From a checkpoint of a small audio embedding model.
Model: 1.4M parameters, log mel input, arch convnext_v2, norm rmsnorm, activation silu, moe top_k, patch size [4, 4], depths [5, 5, 5], widths [48, 96, 192].
Training: batches of 512, held-out accuracy 100%.
Data: trained on synthesized solo parts of chorales (CocoChorales), 39062 training examples, 74.7 epochs.
Rows from block 11 of a small audio embedding model, named by matrix and row number. Rows with one number within an expert belong to one neuron, the router's apart. Each number is 500 + 50 x the weight over its row's rms, rounded and kept within 0 to 999. All counts start at 0. Numbers have three digits each.
Before each expert's rows are labels from the 100 clips, of 14848, where the router gives the expert most weight on average: "strongest on" is what is common among them. Only what is clearly more common there than usual is listed. The data: synthesized solo parts of chorales (CocoChorales).
# router: router (model.blocks.11.mlp.router.weight, 4x192, trained with AdamW), inputs 0-95
# up: expert up (model.blocks.11.mlp.up, 4x96x192), inputs 0-95
# down: expert down (model.blocks.11.mlp.down, 4x192x96, transposed), outputs 0-95

# expert 0
strongest on: oboe
router.0:564415486572486496437476437494536390528499367509425522501617469440412474499506514448446433563518504509623486521516456525527473529576462595370472556553556496444490531404486478502444519436492411560554574499505546623489518505547542423506557418455540502465513428557539503542429554535523499446
up.3:519523532552424533436444567375405520579455578488600496595516463461451503529623481460563518486476488518442464445503563572522533522529480460515573439470493526466470493427538498488429561431487436633516519522482527451483508529569455467532502524490666574537481524477495495517501624551477503488
down.3:527492524473504466421478463576519452448443475605515474547530617472481483433429494513600436478525527496514520486450464434526575462492564508585389571471464507461487497473462517507596432434413506537518482547532490426526581580397554510506521587545492461566578555489455554488545498502658434485
up.4:523602479566480568570475488498448508512484499535534493460527521499514434621599530481506521573541477472484460499559537523509578468502496481490517510492638480513573437489582506521520555527504588469465437469594511574470459498404502482396456360502572504471523395524497560462492569522366559562
down.4:486488479490549501487580513571493621510434519507499516524558567534514415536406524477471463450450473525511478490492556533438616327513500436473415413517481536567481494409599448541393497487529618544484504508443497483476561582399541423427494485496526524598629497531464544498491489436592466525
up.5:475502456522458514478538543514481544476461522486555478466484554467531574388589501574509566517544483465576505488523483513567485551577454594491371550424567570555494477483523529518520504525504566501439480512565544513509406477415517592510506496332543521556430420469552452586424438537470513523
down.5:481508500488493666500533467552501483476577505547531561481517557695491480426479544491573366504470475496453547477514461533455539482488559522514466522519444494571499517442542492425459428430464564470435486495428543509502446594486527537544506525571502474462453535542504558445422442470453441489
up.6:503560428443431504454398487425452573487375527496474592565522542469452478545550591483535566546414509439554490544476546492487450460519515475413534483533508457522579548478457542485602507508539554501508530473437486465571473510499432440502490498432566473652486459489502504483476532530441491606
down.6:586508516523523584399457510507516508573578508515471513508532485425499568500498496395560396445522484528570459498451477477407594443471465425573371541517451477512439476510485543552487669487510491459521457490436496515519573382499540511589522500465497531539609469466448369471530590539558513514
up.7:540595448472427515498526497550474458415491509617507425561501514478548487474579526549589480490495491507453592458568465607505478532472562568484410492435537560476509464494459487474566537601450508443505435494455514518497431448471487413503482417527584535475456412528465421539497538418475522498
down.7:555486501522494552601654510372470545483516489484555543499479450537525510489477484403546449509509633441452529489527429436410522472502551570601373516470442513456521496452546526401454454458495529508573655527542444510482527508497555515481509472484494517540507477466506550506464459490462452488
up.8:507582490449518428527547477499517476520583502590602521550489558393423516492542478461575508542491506513522500523387544478419449609484456452484491314495515550446553512469516554489540485500570489533519443406570433467559468469522460500441515506466511564445472464447548505527603437567546582502
down.8:511532507507538459525611512486597483526557512462559432525528603493550522478484505585537560492592511512565536508496507549503483434490478577524628491457419534540513547451582433628445410542436465498506506495571457448485617444529463524553545449508496521497457523525464287509503423537511456473
up.9:523461456615504482483540416526588458556493517456509501603454486482415566557360577496434560532504473503547438506400436524468418521633534488424624472467519508500515591580493510392578552535441472537509513571476431486466549487464598520540507540487494532422514577545426459571523484538436508471
down.9:461450491495435526527574499377443512538521518483500436500441502430520545485521500524468537542440470497387460513518450549503417447454497551431579451483655492517525472518390422525638593575449441460498539501406529506467523478436502462474484552529501453488500541505526584461515462484497533499
up.10:606498492519448476521523483540532465547436484546566488503466526514497513501559538534527541490479479506503556436449491502512582467546443495439501457595427497516466463428482509486482565525479508500434516440536471435576454479548519482463421528468536556480474533492486476528498529567501560458
down.10:497505490520499521442501510447446542497500510484526522494513525492462516506647467453567530525541634502616470496497599445595485592507476584525528521487518477491494530542531571522487544473494425522527543555604551556458461441472441544525468536474464461399452516406450492526516420546515414494
up.11:463406442568415444490572514535521456513451527482499533533466481506548598413475551482415491485442501555422462498538455512451489561434499551511464514434443424529463513507467444573503545425578460488456525442504544488523434479458488546447552593490579497431517486523456428433433528330475554531
down.11:392491478478473540561564447513615534536373497452559621504484495603489516503557503557456559542595434469492406478604595518512373548505563501578519485450539493459517541481495510579552474472561429489411466545406466513478441472554504564516540528528530450434598476476539472569453510514552495493
up.12:469482633477533531513512576401460477541489512580511516533456560415424484583455440527547410371534452497630453518409500433482425574507545561562532460406547379496384465550509532463500454551496546551412489522533450599493490486543487460461606483560559528531486471477545545511500581504475415492
down.12:563493518490513456561499500556436558586455511501444424473500508453502491454482498529582492465475514451419488485447611440524507457497494573495454501469580524510488482509572512591520561520482557521511610387529567446514489527538514570488502433504453462461473517431612418507469566541557403508
up.13:448479497509517505476521490563387482476455560572545494697551476527535566510607487564481449515503602487447533521482589524449517524483496504543479500487494502476513472500551416482546558580443469597523479427475523508445448552476539499545516591544583495391425377430468465488486614532509515567
down.13:458474501510453485354617475360526517489456460561447500489483469569517462486497516479463473532569505556433558516521525469448576610487454446547402485441438575570572469520487475533498497482469534458473461626526330518484402531524475438435537421524511456527469469510486417479530521442578508501
up.14:515610587501474433531462544445489533454523494559503497582540403520489464591566466514452482501579401525610437479527433496514460433496541479591579590577482529412526518487453474521454493490507531526508532569534535604534470456482517557474446546566496503514545393557421540498461573523580494520
down.14:427499494470497537453521517437548509420595505506440414537476471490455528467528473524533573514582523668565500464517463524534567530470511551520495483474467507519404552491526519463511493544449487577555504475599586533520607585495492594515509430513495438488475466506400519521480601530668491479
up.15:476447454514457569514560564461543430453512527516441496505546554494487531568462461500583541511543473549439431490438520520520470597511574493358520492474572499503434529465499513540585451491569459451520482494465556388529587515465551426544449377530479467475571615476471490485550594552529578464
down.15:593502496492543520519510516627466351451476475589571492532518458521543470512495488501508580574520531373552519503522591444496501631485525491474441547488642503538406497553564526468568520409536351440589566516530528524544490452502510464484491481409481473555405463537521451489514525522553455518
up.16:542683536472512449547475541442459550471534452563505535569527435470499441545524447545576461495529515488457514490415550489449410512507479545479502513466458600458502488479470511566503504471427452548523482469500576486510483411408564406541496449496530458590552542483529517546454528449588549407
down.16:527479510491385443496432516456629550576553496523508474483510595439475495527411504463514518491423444536565519497488478440440548490526561445599513496477442492571466498551614570448502516512557589507523501496595520567557549464527489446551539455487508472496649514451482522495488517470468532462
up.17:537408520472482437495520373473488567489502495423448516477583478504506512555499472532560500514540594526449547385471469555464497448486537551496571494371502432534523518461473443518496466624556458469545509483443476508461503505391481456520473527496556533458449450489454447472514516489452523523
down.17:408478518498404424431474516467482347407501506403619445485494523519543487534541488546444541579435513521562592530483564469424397592483469561474496489510475498606473503466490531580448395459546565452524516451510492507518475495468452496552497444508466544497487474452553549493469354416511544513
up.18:448532529551428501571432462468575442489533633511545514438517505377480358489511445515459498599499499559418451479483512492444515523462492434564400447472604562542502439437582450472482561598593508540546439485530370472481517485576462452462562484462461511509535377527499523551427558500545466548
down.18:468501519513563605520422472386544512506524482410477440526506551572473495475509507386498527473482541500623433491513506530382481369505445512591477465503567508516471509510527459613471596451549517502429493539500563445456479544508454522453474585543487484537452499525480505492533510450474521509

# expert 2
strongest on: tuba; note G3; note F3; note G#3
router.2:453454542517444486597498509484473557440503500435512550538507504541470504470484466552443436501486523521465558534542467432506460531405423467488476498633524542514473536431488431520495483537468434444526415499571410445511452454475550513489525503444381504586520579551529499496516449382490379491
up.3:412472477433478457463561481478436486519508491544523503505508590455463508520471513487439431449499478467487473526537421474487516509488504429531481537466482590562400430452555526439547466526453543537525550512469425579541471451529443450497458468499482532432466519442514562389429422548492521461
down.3:501537501482443438520449483482495529499533495560535510493548573456475377544457505492470414431570543448510531475468592510356526353440500498506540539513422503513564493387482489473516429514475583493478620551508473518579585486543530500439518487474478502645574540395519443480453453476421434519
up.4:531559516464420481528498545543524474538551566602575484517580469412546414550513552510553499480448620501533502468581527498511397503532480481500533558535515480488458561478549446423505441551482455482551516484453615458457448430508516449550517521470533552554454384395519492470573533605475561487
down.4:462502504484500511422486568470494489507512464505451572471461488481492450486442472576549294414519404484498603512498492460577494498493530479468390487478593541457409476507471505492509476483456475458465551428583525452398458565532482554469461495421507470441430494472534568492513435539489412494
up.5:440442377550532491414533451567545592513499493439549584550434476525554511504529576541457525482560587587458519501456471498536509519487506522465545501462429492520468430457515408569473511476420531531558459527566474579504502507526434501540423458394491468515490528567515559485502470474532478402
down.5:623521527483464457536424490503687544466532494411489596494490502474490496434543487443522463477518650510567532505493521572421591559493574444514565480492443511483361509533508595462459427511496502558473445604504513523627478496565535522486492516533514466497542491427523502477468537554507488507
up.6:518634499467465524574538523467426501493475401542538548446464540596492468477550410495551525502495605515516501527445514483476463480439555580459502413482414551440449427477417505474503422438493492521444471478523502548468428425436550449564469470402535457483564646541474613470509391470424509525
down.6:479491471503525497427523495593542540501559498493465495488534499493475547522573457487465467588474501422563483486504462457506491388485489496498443563556466554420436473540570487484444524684566457463462604487458475537647505559436422378425438533488510501506569503546473476480495448432450555501
up.7:429474544459508475486397538388445495510553558479501438502488475551559434541527588465611482375523417547543536528526582441469535529533517477524613529544478506547518457428468504443467436494466496511407465529525387501517449483499460520574586609493596573497498446457477481552588553496528496564
down.7:535488510495464486526453468495451435523523527482427554495471440468516429522471517520472503524508543432490423473479489487513525607519553448474481510516542502532504496466512424383558576526520521504434557463582594486400464555521502430462488469544501509528572517470527449529479454464435536506
up.8:551418444556491448531588504525624432462496499542408411513476548531471461525521508512493410483581580553502538473475560468410469536514591546454491555400502415575471523435612518533510500570467457500528465534440520587544535477537538527437447500497515495488474490545489441515448528487460435466
down.8:748494498516421581529515514516651504513481496485514506462464461492471480465524490508526466523441504546459454465558487469469454553500492550639438449491481498508468523497572529454504421605509480483446564544589505500527468462539482521558538442542485493470516512453468440543591551420565551485
up.9:489504651423600507485545525458493521475555563451536576569457520434482461543457465462497510380471434483581511542472477530429577547464452535410478483531487447484485442467534413545390496475518585490436521425530519552547447493476516488524570562550438391503466531602539491432606538471406537484
down.9:490473500504634466479521549595459523482507507523458432489428485474476595400530488526493451507452501468469550509449463429488491452469532517443525408466573506457548464476428586476522599350512444517415588436481609504538421522494444508561543433475505553458464521464472431529495473523478481563
up.10:579489483439540501506451465575438510507554419507448487562489533538441588537535461566525486475465438567455452544408484461525397527428391452449470551467551489525543449427415628472525652541503462453467471473506474556474523507473546544518524571496580562510514501512409488423523468462469571483
down.10:723463499474491509524517500479439525483472504488523407475473499454536392396498470581509578492459525477500454496466466490458579446451546561476523518457507481445531496473409461496522560480487395472565455506485420478591571655514524539434535502486476519489550475509539462494459490441497480471
up.11:555469521541443574533633496560388542544563469518394467488426500485557531517535523530454482463665496507520460482605548537444551521600525522519502532466494539515486461413456515584467557470513490498404577453537468495569440492420468574570491508446493574428585528610587583460484464480477500552
down.11:481531505498521468475541493485413497417496499468586511571496456508511562529458544457579572487464465553515510508458571563567493494513538454490491520493488469579441465448618351505494538539514515581483413545565569453637581541561522528583501464577524493427459494513558548547500577522481560505
up.12:568535577509493463519433465607451462547456601463511546580543575462479481471543531412455519486500540483532512486533520520442586447529422480494474423629628490530431474556517513488480513464435458446497518478567572380508470533550522540490455522533392469482539421514497440513523520468401453579
down.12:537502514495436438522507476534444459545527492592464491515532557521492551422550493515510435471545411473405440480471582465502446440501434570482574496501546529549475486501544475449564502410566508506496487499384582442504438456591534516450520608530490473487501460434590470416433381455469572495
up.13:598484479437424519449503457465638470567525470508523457436587441514490500499555489500507431458464497509407506555470501534518485578532423477483552458510471475494513495494399388464513605499431539515466534505491452536479495515511507457542483482487524490592545550511386449537457494351434493434
down.13:451513504530490444478502513476490449533513500500557442511460476495482439491527483387498546477506484531705394523484559686415443505470551458495388508481473540540545516504497446594504526378423527472441571513471495520500475412406502499427518488407481520503625455477516558430522432433459521519
up.14:504428480431467502546610469536477414453528529578478527626543542553442607543424539562546461451541467450596452488504471558486565457501485485547489406507536482460561510464460522496582591503477499468518511518570417564477564512437475494556568485576434547477433579514508569480537511568577445549
down.14:408511501538543479389556518509567564506450485472551376522485489551524576536427506554454663440424456428546457490475456542580509490501445499519535467514499485494478490463413525567434559396534414515601507480445581472549462509487481501627534466457493509455549516558389466427529596483468487508
up.15:439523526543507430394575544497447446445502364555422579465429565482476542501506525525454478477514530512439473443501517395486580530508502441467545461487520574505414480478551401520454511501608494433475473443488549594574490494474516577524535476511547496470506502514413476489440539414509447453
down.15:472490507506541537440444514556608515546566527447528489502505454517570491643628492542501429476478540550495473467517564418438406508509485538555557474496441476559574512501497501390477413547435472516564528517476514516472426442537512542485490576495519480406438478484502550502531579510516501485
up.16:517466499481501476573492534454480537541482492477481432518434493493552437518442527522488537485426423392508469565483450434527456481456543480482475400518558550498532516420504439491565564384488584519479528353531440532469440489516479544557463569584523480475426479435473528523489529486548470454
down.16:532454520515527465515515496618542491563469505602460485483508510454469501424595519495522404472497511409431452475496592593425468442515517518465565535493589478604450494483621561492466548503508554508558481493441452492568546498536507548516527551486494513551464464376507523484442515462508447494
up.17:518519500460500526468432433420457498494558481567469539563492480485520494477489573521581480523391462541480474488540443465587513523421460402402527453557539460457452523552401515525498431497462549444465564651484503656413530505509489454475483487493385517558500427492529460503517528500451442549
down.17:564526496458487544436582501480467415603509501447511508477468450496501543437465484481517523512551527560547469494454458466496498508504572528458426537493571485442532508551379515518434543421609522506495469608443567491566568590546498392462460517501485442520483465547549431524473438506492506502
up.18:480466520422445465639514504436491486475483523457531569480572471529420497534478500450460561564497569554515572517396569522479475463488431359504410505541552517541530586640578510500523487542482491512540451509456428516500562469474464523530497530619594495493460443463421481468563437517565533589
down.18:390521531489520542505516483508587537470426526505523453498487430519477471481539479478527490513425479485418487527431585502593499411492538445595648518531588558583483486550573561498519571414547450488510444491523519490580487615552506504537510463476494492462519455432518501438469444436523551429

# expert 3
strongest on: clarinet; note F5; note F#5
router.3:420523469500585551526489520450534463535509551543544418454491480464540563497500506529535501551446528440444432524481529564480518476499537413609540558497433452466548509551500543448527508455522570500438481550475533435575519462541409545497499579437545457439493489473507443497514411562443529515
up.3:521616568450470459493348497546471446513549505374472443515505497427611422475488553487639445513591501481455532456530481507499440499519487565479396558508508522487530538584489487507436426550455421551479511476478501535517527525566500539432595489484516549505524432458535466494462487587567474564
down.3:527497523484540522418522515520435507586388462448430434482477485462492569511438448563558545484563480427503621503420601366552546464517507467532484488511527490596518507497573496472550510379479427495541465551494429487575452456527485556443507599558513471539539447476566568419463396403522327524
up.4:598444531509574469555536641488590464466491512487543446520528567552535491471444538491459429487520492570582484507544539562530542576468518579481500502429506497464613496550414497466462609543505525478556457438555546467417573545506473438526522507447491483552474474503537431442472471478457501552
down.4:470473489517472565478638532474463539528576511424469526488501434492492552601471482514457621524545679440468559496472453472471482512507381470430558583547460498465511520490414468537499512465484428501520556527531591551456482466464536525456498421487489551587563488539498477449492483519594472479
up.5:503472448484497471462547522475484501572440563519537520514516318430496398551471483514462571521543518517515500459558493479477439423391448537420438505579563565575563461519486493543572479515535599521561467549514569571427538529407524521409530411462506494576458514482480516534462537498514508489
down.5:529469480482402484581567504409445434584514528479517440508487427488455488375458510412500480515506455579669430511555545510509447561501437504506517520488479547491513486522461440516501448475515492470483428522538585506450576511531504559504511460550501622373483506453475541407488551472461521522
up.6:511579415488613515541483481518440529397555452509499564416484432460526428555324640556522558530503490455537533483551464438518508475560540503581525566502414502448410528488471486575447491494533412538526490571548454568452434493487487499510559589501435486470521498493548561475468538641536571488
down.6:632452509534503462462567494408452425474483518554536547536499456480534398579470502559546508511481533466471533503501632494473484609517541433527441385510496503442483499493427505590512451513558586468504461442535552475592504492431504457441531516417494519488617461500499485487514508490409445502
up.7:461445523545576447471480511441572433406512471418559506418431506606478521465382588512604447516476424523508416461530549572487544521503518458627545442520443599478585603495480505486470490564407540520455477524378519557565504564463507471447527487509507579487453608484492520461540578516458516489
down.7:551538509483585480493483481496468606537419465551441538481481385439455576438510509616426621568503542521360574498486456472470577559516457503506496581487593451521455545372486519534432467523583471451502469540554569466604518585522579433479469422431532462486392482507485631505514465488500553455
up.8:517610561426499520397414575456519509466488469494461525456407476493555520557530548443506552504496674452504518472573531536493493498416458579379500537375449604496541455562559521509412550555531513485459547470519523480457464539490491565469538523498566484484435407465521500505505474491479472500
down.8:446486504503466556500525504521597560437576498420458494523522515497536523429612494535506488437508649537621535499525531438458414426496513568479526566457470490543555478509566473395523508432508523478544432598602437478458574542446514540516528447561513484457554470459479597556516490463645460458
up.9:558586510508568467491440529463526472612433627475492486380518429521446528556409457569459527502549384412550464466508541496466550485552430595587490480511498423496557500533552520509396548487549512519470430534405599510403525531536459489365441576470433475515514511462428411505547500556460532507
down.9:481481490491536421446570468586466539544583495554539445506557488508541486542503470475494563481472476607531467509457414376463481506531504436445418516532577476477491508498491543534537387461478553467542600462527531533449536447452507456589482552642482498470536485518530528465454462467537433549
up.10:574460447453534489511475439532486502516494556439470407471502539512458461566510474608537550534494486484393444479527461512472509466537449459491509427525570519534456478591450525514499367428499485486527521480554441543540549534531449503485494516513455464459496504430504408532443539569468439496
down.10:519492505516534433439510506484546508391470514507483561476494531530400531530430499539551459485472322454528469498534569568605614416517471423490467500529430503532423478487478590438529504519528421476450535469614537504523368359560465465535522536517498533553460457454487481443513486517499509499
up.11:483502543517458529534522503495456537500566512546473463465553525505487384584564536486481515527517571449446480511543503429521519524527449374490493541453523484590539543479557540508465607530452454404504493524573473459434474550599524466521414557492450491470496522513492584578534448490540469446
down.11:448468462513594363530438512531449380535454511516398505548549507444455472528582528518528537507478656456521555513506484505448419427496505451459487467485464457500455538422528439610501511611458452486549341504551561442538475571519524466470482486492472512489415499489499523530517527465522523463
up.12:539589468444531535422550622463558439527496491535458491533582472478439578484591521457536518501472478460500484462511520513529525413405553346447459431614475585515512439437482601504491493405501527503498523622528518451431474504464499441528520486543480521362473557430541518539483482549555523476
down.12:396529507502454566493554486435548531362561485511492524526455507419534492498575470507428468509525534518500507490552540608404361492505447441507456481533506474452596513499447453425537399479491459503503438433401447465505416495567550502552506499479494479603493509573503572455521487486572452486
up.13:492436516537491510493453445492587424517456394479454501524563495450478527576524398405471442520571453489514497514513440436547468511430521553551560501505511474451502450486543438550478557520525413448511517530531532502461571545484494624513556500552554540568493592631600438523457542435474567525
down.13:469498510505514551517556524380385356589680504439598476523506409587498475454504481472513490493457408515546510483510540494499495528489535497442511466428507527528486498522578443512517550517626529505469563502571507561508481528458484483493482503423521525438516527459559543510442516537544504543
up.14:515370427455470461479473449500450422477504545435464451524548470540496508516527484508532502509431520482513496470533524606558469517534488433516512457430487364520472446506413487508455551498522432455467426536470383452457476500543461503509462440446454484459523499474437456505445571471495442493
down.14:488508499482393530559440455504511468483486521585495345554509522518529607518566467473555621545561649459538492489518514449546535522480478497557501524525455490556504509583500468447452536511390501533447478462516471549520501451514528525450487431425495511460389477518549511546575474587438469515
up.15:518567499441469487545444552483567470390540518517451550582483501431564501512483523500520406546531461465646510457430452541535560445586520598544543471589476584496484579492482517432470457494521524532526564423503461433491581461503495468581552409443452429488513476471582444445439399520525511476
down.15:427517508509470539422521553477559503489603506433454397507520461586486583620555537473518517508457530548573474500542443442558500598518515554489494516519523464511577525590604465390440632501517473482511587476597555548460670499536427597586509416468506509467518502484438488476510624490456491510
up.16:555479574446458504530574514574442500416644552455455504564404497509487598456473486546521437519424476539577458448543442522545508442466457476548525500516485510419517526504499579474477421493544524479473437529563388503506459412557497482426460504502522492430515438514511542445492450590577519477
down.16:455492510492481540429439521510490436524479509583531527494519589587467520437543455459497456451448457618581533502513447367596534535506493455400548516493538481518592535538609548499449422472511503491501466495530524495455563468452481576471511542597504511481439480527570457520562534464581400462
up.17:419527521410459535461651477508543537531493573568446508535438570463484487500398437492477543608544589526476517461511491519442499546457537446568524467519452493462590483509536441469490508536497467573500548392536429543495454527497439501485515517485518493424515528476521477504438455515455457428
down.17:427515491493460516530502465528540526476539499597553542506504508405491501428445508405498507469474493460501517524442457539540466553497474496541457593507386522613496526474399509435503600374529539474489486485479576504511454485475514502435444467489460444595554457528531417521485491532565577526
up.18:534583492516532506556479576423528534484444501537496488481495475552513521502503519557468565539503530536546466499477498563428444492422557454464497449503562484560512461414502588544501512487504510623453476459442509488454588533377494545522430442451549480528467482429502449597452566395512516502
down.18:411524509495497448447446526492524591464520499517521430483534518461529553542546514541469528529548612556391472502508463452468494517506511564407563518489516521464474515562478458527550471578455415519496434547467455532562514518532497533617504465492515489503486526453477505536519554550416418500

# expert 1
strongest on: note A#4; violin
router.1:556597538435479568458527518556407532521434512497446523499377550448537433584564515453522586436533475529483613420451540443461485527517502464442523503444480450567460509538513542439507467508531507435421450528522487498417409488508525523457446513619436465537508593468429524531584517547605517563
up.3:487528442553497502528503487554547486537503459528471618492543417465526563476551500537525534445545568493546545475497587568492480509629526547437531420422434561485547575472518622468442532498476517471446537552467514533442498547512466468474575602556482521473460557424454529471522504537607492428
down.3:570500500512543499450481506505489381474498505496501584496566487473523499508444440525497431478551414436501526490534504513406315488527489524534518490478431481483510467469557473502409505529506508526526464447433477507512545428517475469606496592471481504606503512401460363490482347468410488502
up.4:476460451411447518533556441439486475552519528488579506492532538476447497572503565540469537496563617488536583496528546548470467502581496522416557525479494539465532524505507481492503380456514611497484504472467395447476416515486598481526471583535524557419482536552471552508563500566570520539
down.4:337454506472525454599519517590539540594481496508459523504490493487522470522460536547478461525521398546422525498483376578508506524500450427501502399538550542523470475493343420489541605485544464440484537520412652496526538461464505514554480476481483461432388543531497395457500504513520545526
up.5:492527477460522572416429490446430528516516609500491524538521560549486499493579584522467452490483456480465481523560515526450532375532462496471523470550378488462563468541487484447450438462433529462461493403539625421431474526616506421527536582615346575504514503445520575562489504511560464547
down.5:438490512527481480425461520514618503470480529557522499499509471441430462542462532600532544466505469584487536468495432605537522584515441587576535507480472504565452492555480446513508632391430610476447501503474546546462589388442510578501518510473505487515609488528473467562553551493548526497
up.6:530550536465612420429488517359535559451489490501531527484548480559488531450575483567472539503579518496434574557436571508573594546469518421448505511516531505514425508513493548500502498466468592589537450476511408435501479476430502498489368523533405513446424523506457538507570486614403526542
down.6:590526518477558325545481501460636475558490524494471508485478549501517569465444508586539557463546405600448546502494451468483492418489498425437502530480614474446539512533489457543536413561530452519545460477495414503454535465523492594436480478537483524472472538593450577476518462382526483476
up.7:478532551538561478502647537554511653472533547463511466474487468441442595518497475501501548484477464569479467502497499533545498474550489460400527533410518565535495570514519474530512523425487506455465545520466457489526490525482510573513501455515501439361515588462550569495589577496414463494
down.7:517475486493558576541528487457442387522504501494482499531489438548470435515452498484557423551457481454565542546547505581484555569474487478554543550512456471489541487489606540554408444509453614477522556470454531570415433518474526486519492457382515499495521505488522427540557616495562512512
up.8:547546408583453491392501502493534445495514460470504477627538555364445465473493510512576509526495523460569423491536534548517570468434445460378581606532494486476497437508495475476465571492464480525451501521492468524441536452502482436518474555504509500472535496464479438529409553523493464517
down.8:488483481514384430433449516495578529398483479525533527479492433445522473500539517446551465512562487542606496500516574450528608581527539549498434551480656514443517496540573474477469485483439497516482446507530464449548504540443480469382492479432507470424556496506434564547518410513564553505
up.9:547471483494574521525500440493499471451444526485474448508495492564485405471467358522641507439362513456522455583444448551440532488566426422514543566539456443481548403429541530551514526494470466490470448550436482552499436503437514484521513488546513557469497509464475497588542497462401516496
down.9:460510499479515511512412508580392479507446521479533477515537506495481510470540496532445524555535494461443459484494544414361495585491440491572373530532485505439397502378531512539414473578456471485446426500535467481531467550522461515474507552643514475457403468436510588502478550506436516493
up.10:500514492537504564478490515522459577523446448369526515419576519473509532405523558561476524552589514476497510521486550563441524555492439434438498395466515595462406603551503446460561474462436474519519463424517457516503494507509457497557511520570492502455460407563549444479382483513445498477
down.10:485474525485533460508496529380543523536468491397461432528462498490495501412519474450573519461544446500479453480497468484469521708534418464539530492463538512506477519547517610456490491614524481499566471456487486500488507544559508519529480503468483492415483508579558513567516564574423520517
up.11:511536568499503511556444538476495481451513573513416534618593596452463441418489576450473489542463446523512504592516522445535438519374467504525512520510471513432550524422458522537569518445498423462461537433593456525468479499551565470545526583432473517541460444525532464584503515527564502489
down.11:519543506532563465550491538542358492529449472570458649506518489458536431448411475503499398550497578511391502497410529458477471387524521516462502529498461463552525498494524519491566631428444501519562610530482460503410491551511533475522529418492484541416457484612550545542484534511420498472
up.12:521534559510481589512492473473479530464501486572472592640459523493477485523495420432555520459447553414560499547549430477520496408548490445536440511455485397605464511632477479518491477444454429518491490399630499522442518424452467390483492365530440476472486455550531550459530503507530510513
down.12:479491510470568471472481436476582605513621473570431480497490530525481435486460522514491485507502490531500495503484478599474491583509529535462589588482553497539545525555551502352445313422478484464551462574605476523441515487497489513471517541568519506478573491452555615481479491513503473485
up.13:493509479492466617432602437444449491555456533429570474459532525513469488567515480463516556516475438460656529613439402525505551467432567474425491577510494501518473595587435488555547376541491596492475518407434509544484510482427567497519540516428504477591469561515528481618422496519462498500
down.13:501514507517505441511431523518347501504510505525521501486556530487513485508550492398529446483591481523611517511474332597496486540494514502508506474512483522486503487488494496552342463589505549543492572456397534475567506395481450561581508495540506486476388493421580544455468488516426587468
up.14:473510516538450497488501513488434466524532512555581511540462514566483464516427428480469463507542477510551473451522548505520485414526434464683497487568480389528651536533515630505446461514417536544484534538437488491497479518512399511496506596415445479468536441480488498527530452592375504451
down.14:595509488509546551495502497390569454557543503511460422504487546450450477528430489426517522513499537451479469495532636368480578511474538513495514537512593494630492544532444533410467500470419461506531513473563419384548545376456547501496504566537522470493543517476466519482499487438425397503
up.15:469511544487526446546635521569543556456472451488488462521522535474507537497493425493499534533487487471395510492509485467450526451512501530481493512392542582464497499480516498504443503493498500561439508458450556528523427511455598436497517488594433481536374420366535545509494460509447490481
down.15:596543498499499548461478509589396462425485493431439521518532524356474432507426538385483405502631432570481523523517481478481506615480551481448455412439487464496530525483562640485531495540450543487540519504490457546385527632501532629429494547503496498503453509418478574463481425441421451519
up.16:429479490486519528468549472494523557451529468525493515535500529501544520490515419444483600602600575519561510504466522540514529493484508578491521595616467489485405505430527497473418429544517559461504506528548545445522544504514466409463481461425511492445448581448596517526518465423591429543
down.16:425520517521421475405534505550561447403471470505551431521492512539541481463525466456499379469517555562448493491485484593452508391528414504530498534527527480522540507503604513467455502445455501506538444551555401565462618480436534596394476525562482503543507518511565626511496504473490564511
up.17:494561462484553514465535485548422465537497470439524525360476503485487503489459465428469493471538326478465475497468479541484480493507549477475471497569430490470592469515519573500492581370504589461466486454449519458580527475502429495471379512544414466487492503521474505532492550438507478502
down.17:450512477494501550499493478501473417525568504475456529470476448506539506520479496602545486496498570525533419501493562685471475451463577510616424476465489509517487489468456519562524381557494576516517605541453616549526514495509514441412474510525498527506567469434433528484512513472518559546
up.18:442566512478467474438505561539462553493466520490530491508578428547533490510546620508513467477531582496447384535451518530434532467612484465543424501443505514450537501514569494452437375515471456445522509397590559546563553560455502440479463502471530471451484376427493609481572593521544512499
down.18:467502485472397559553499525422429478518472498565542374488520494363489495549541493439514515480497388550455592523428489462555472584489463531473450582475433556477503506413427502530419606461434440533555543501506457526529541463477444477443530484441498520459490504489576487486528566514493482503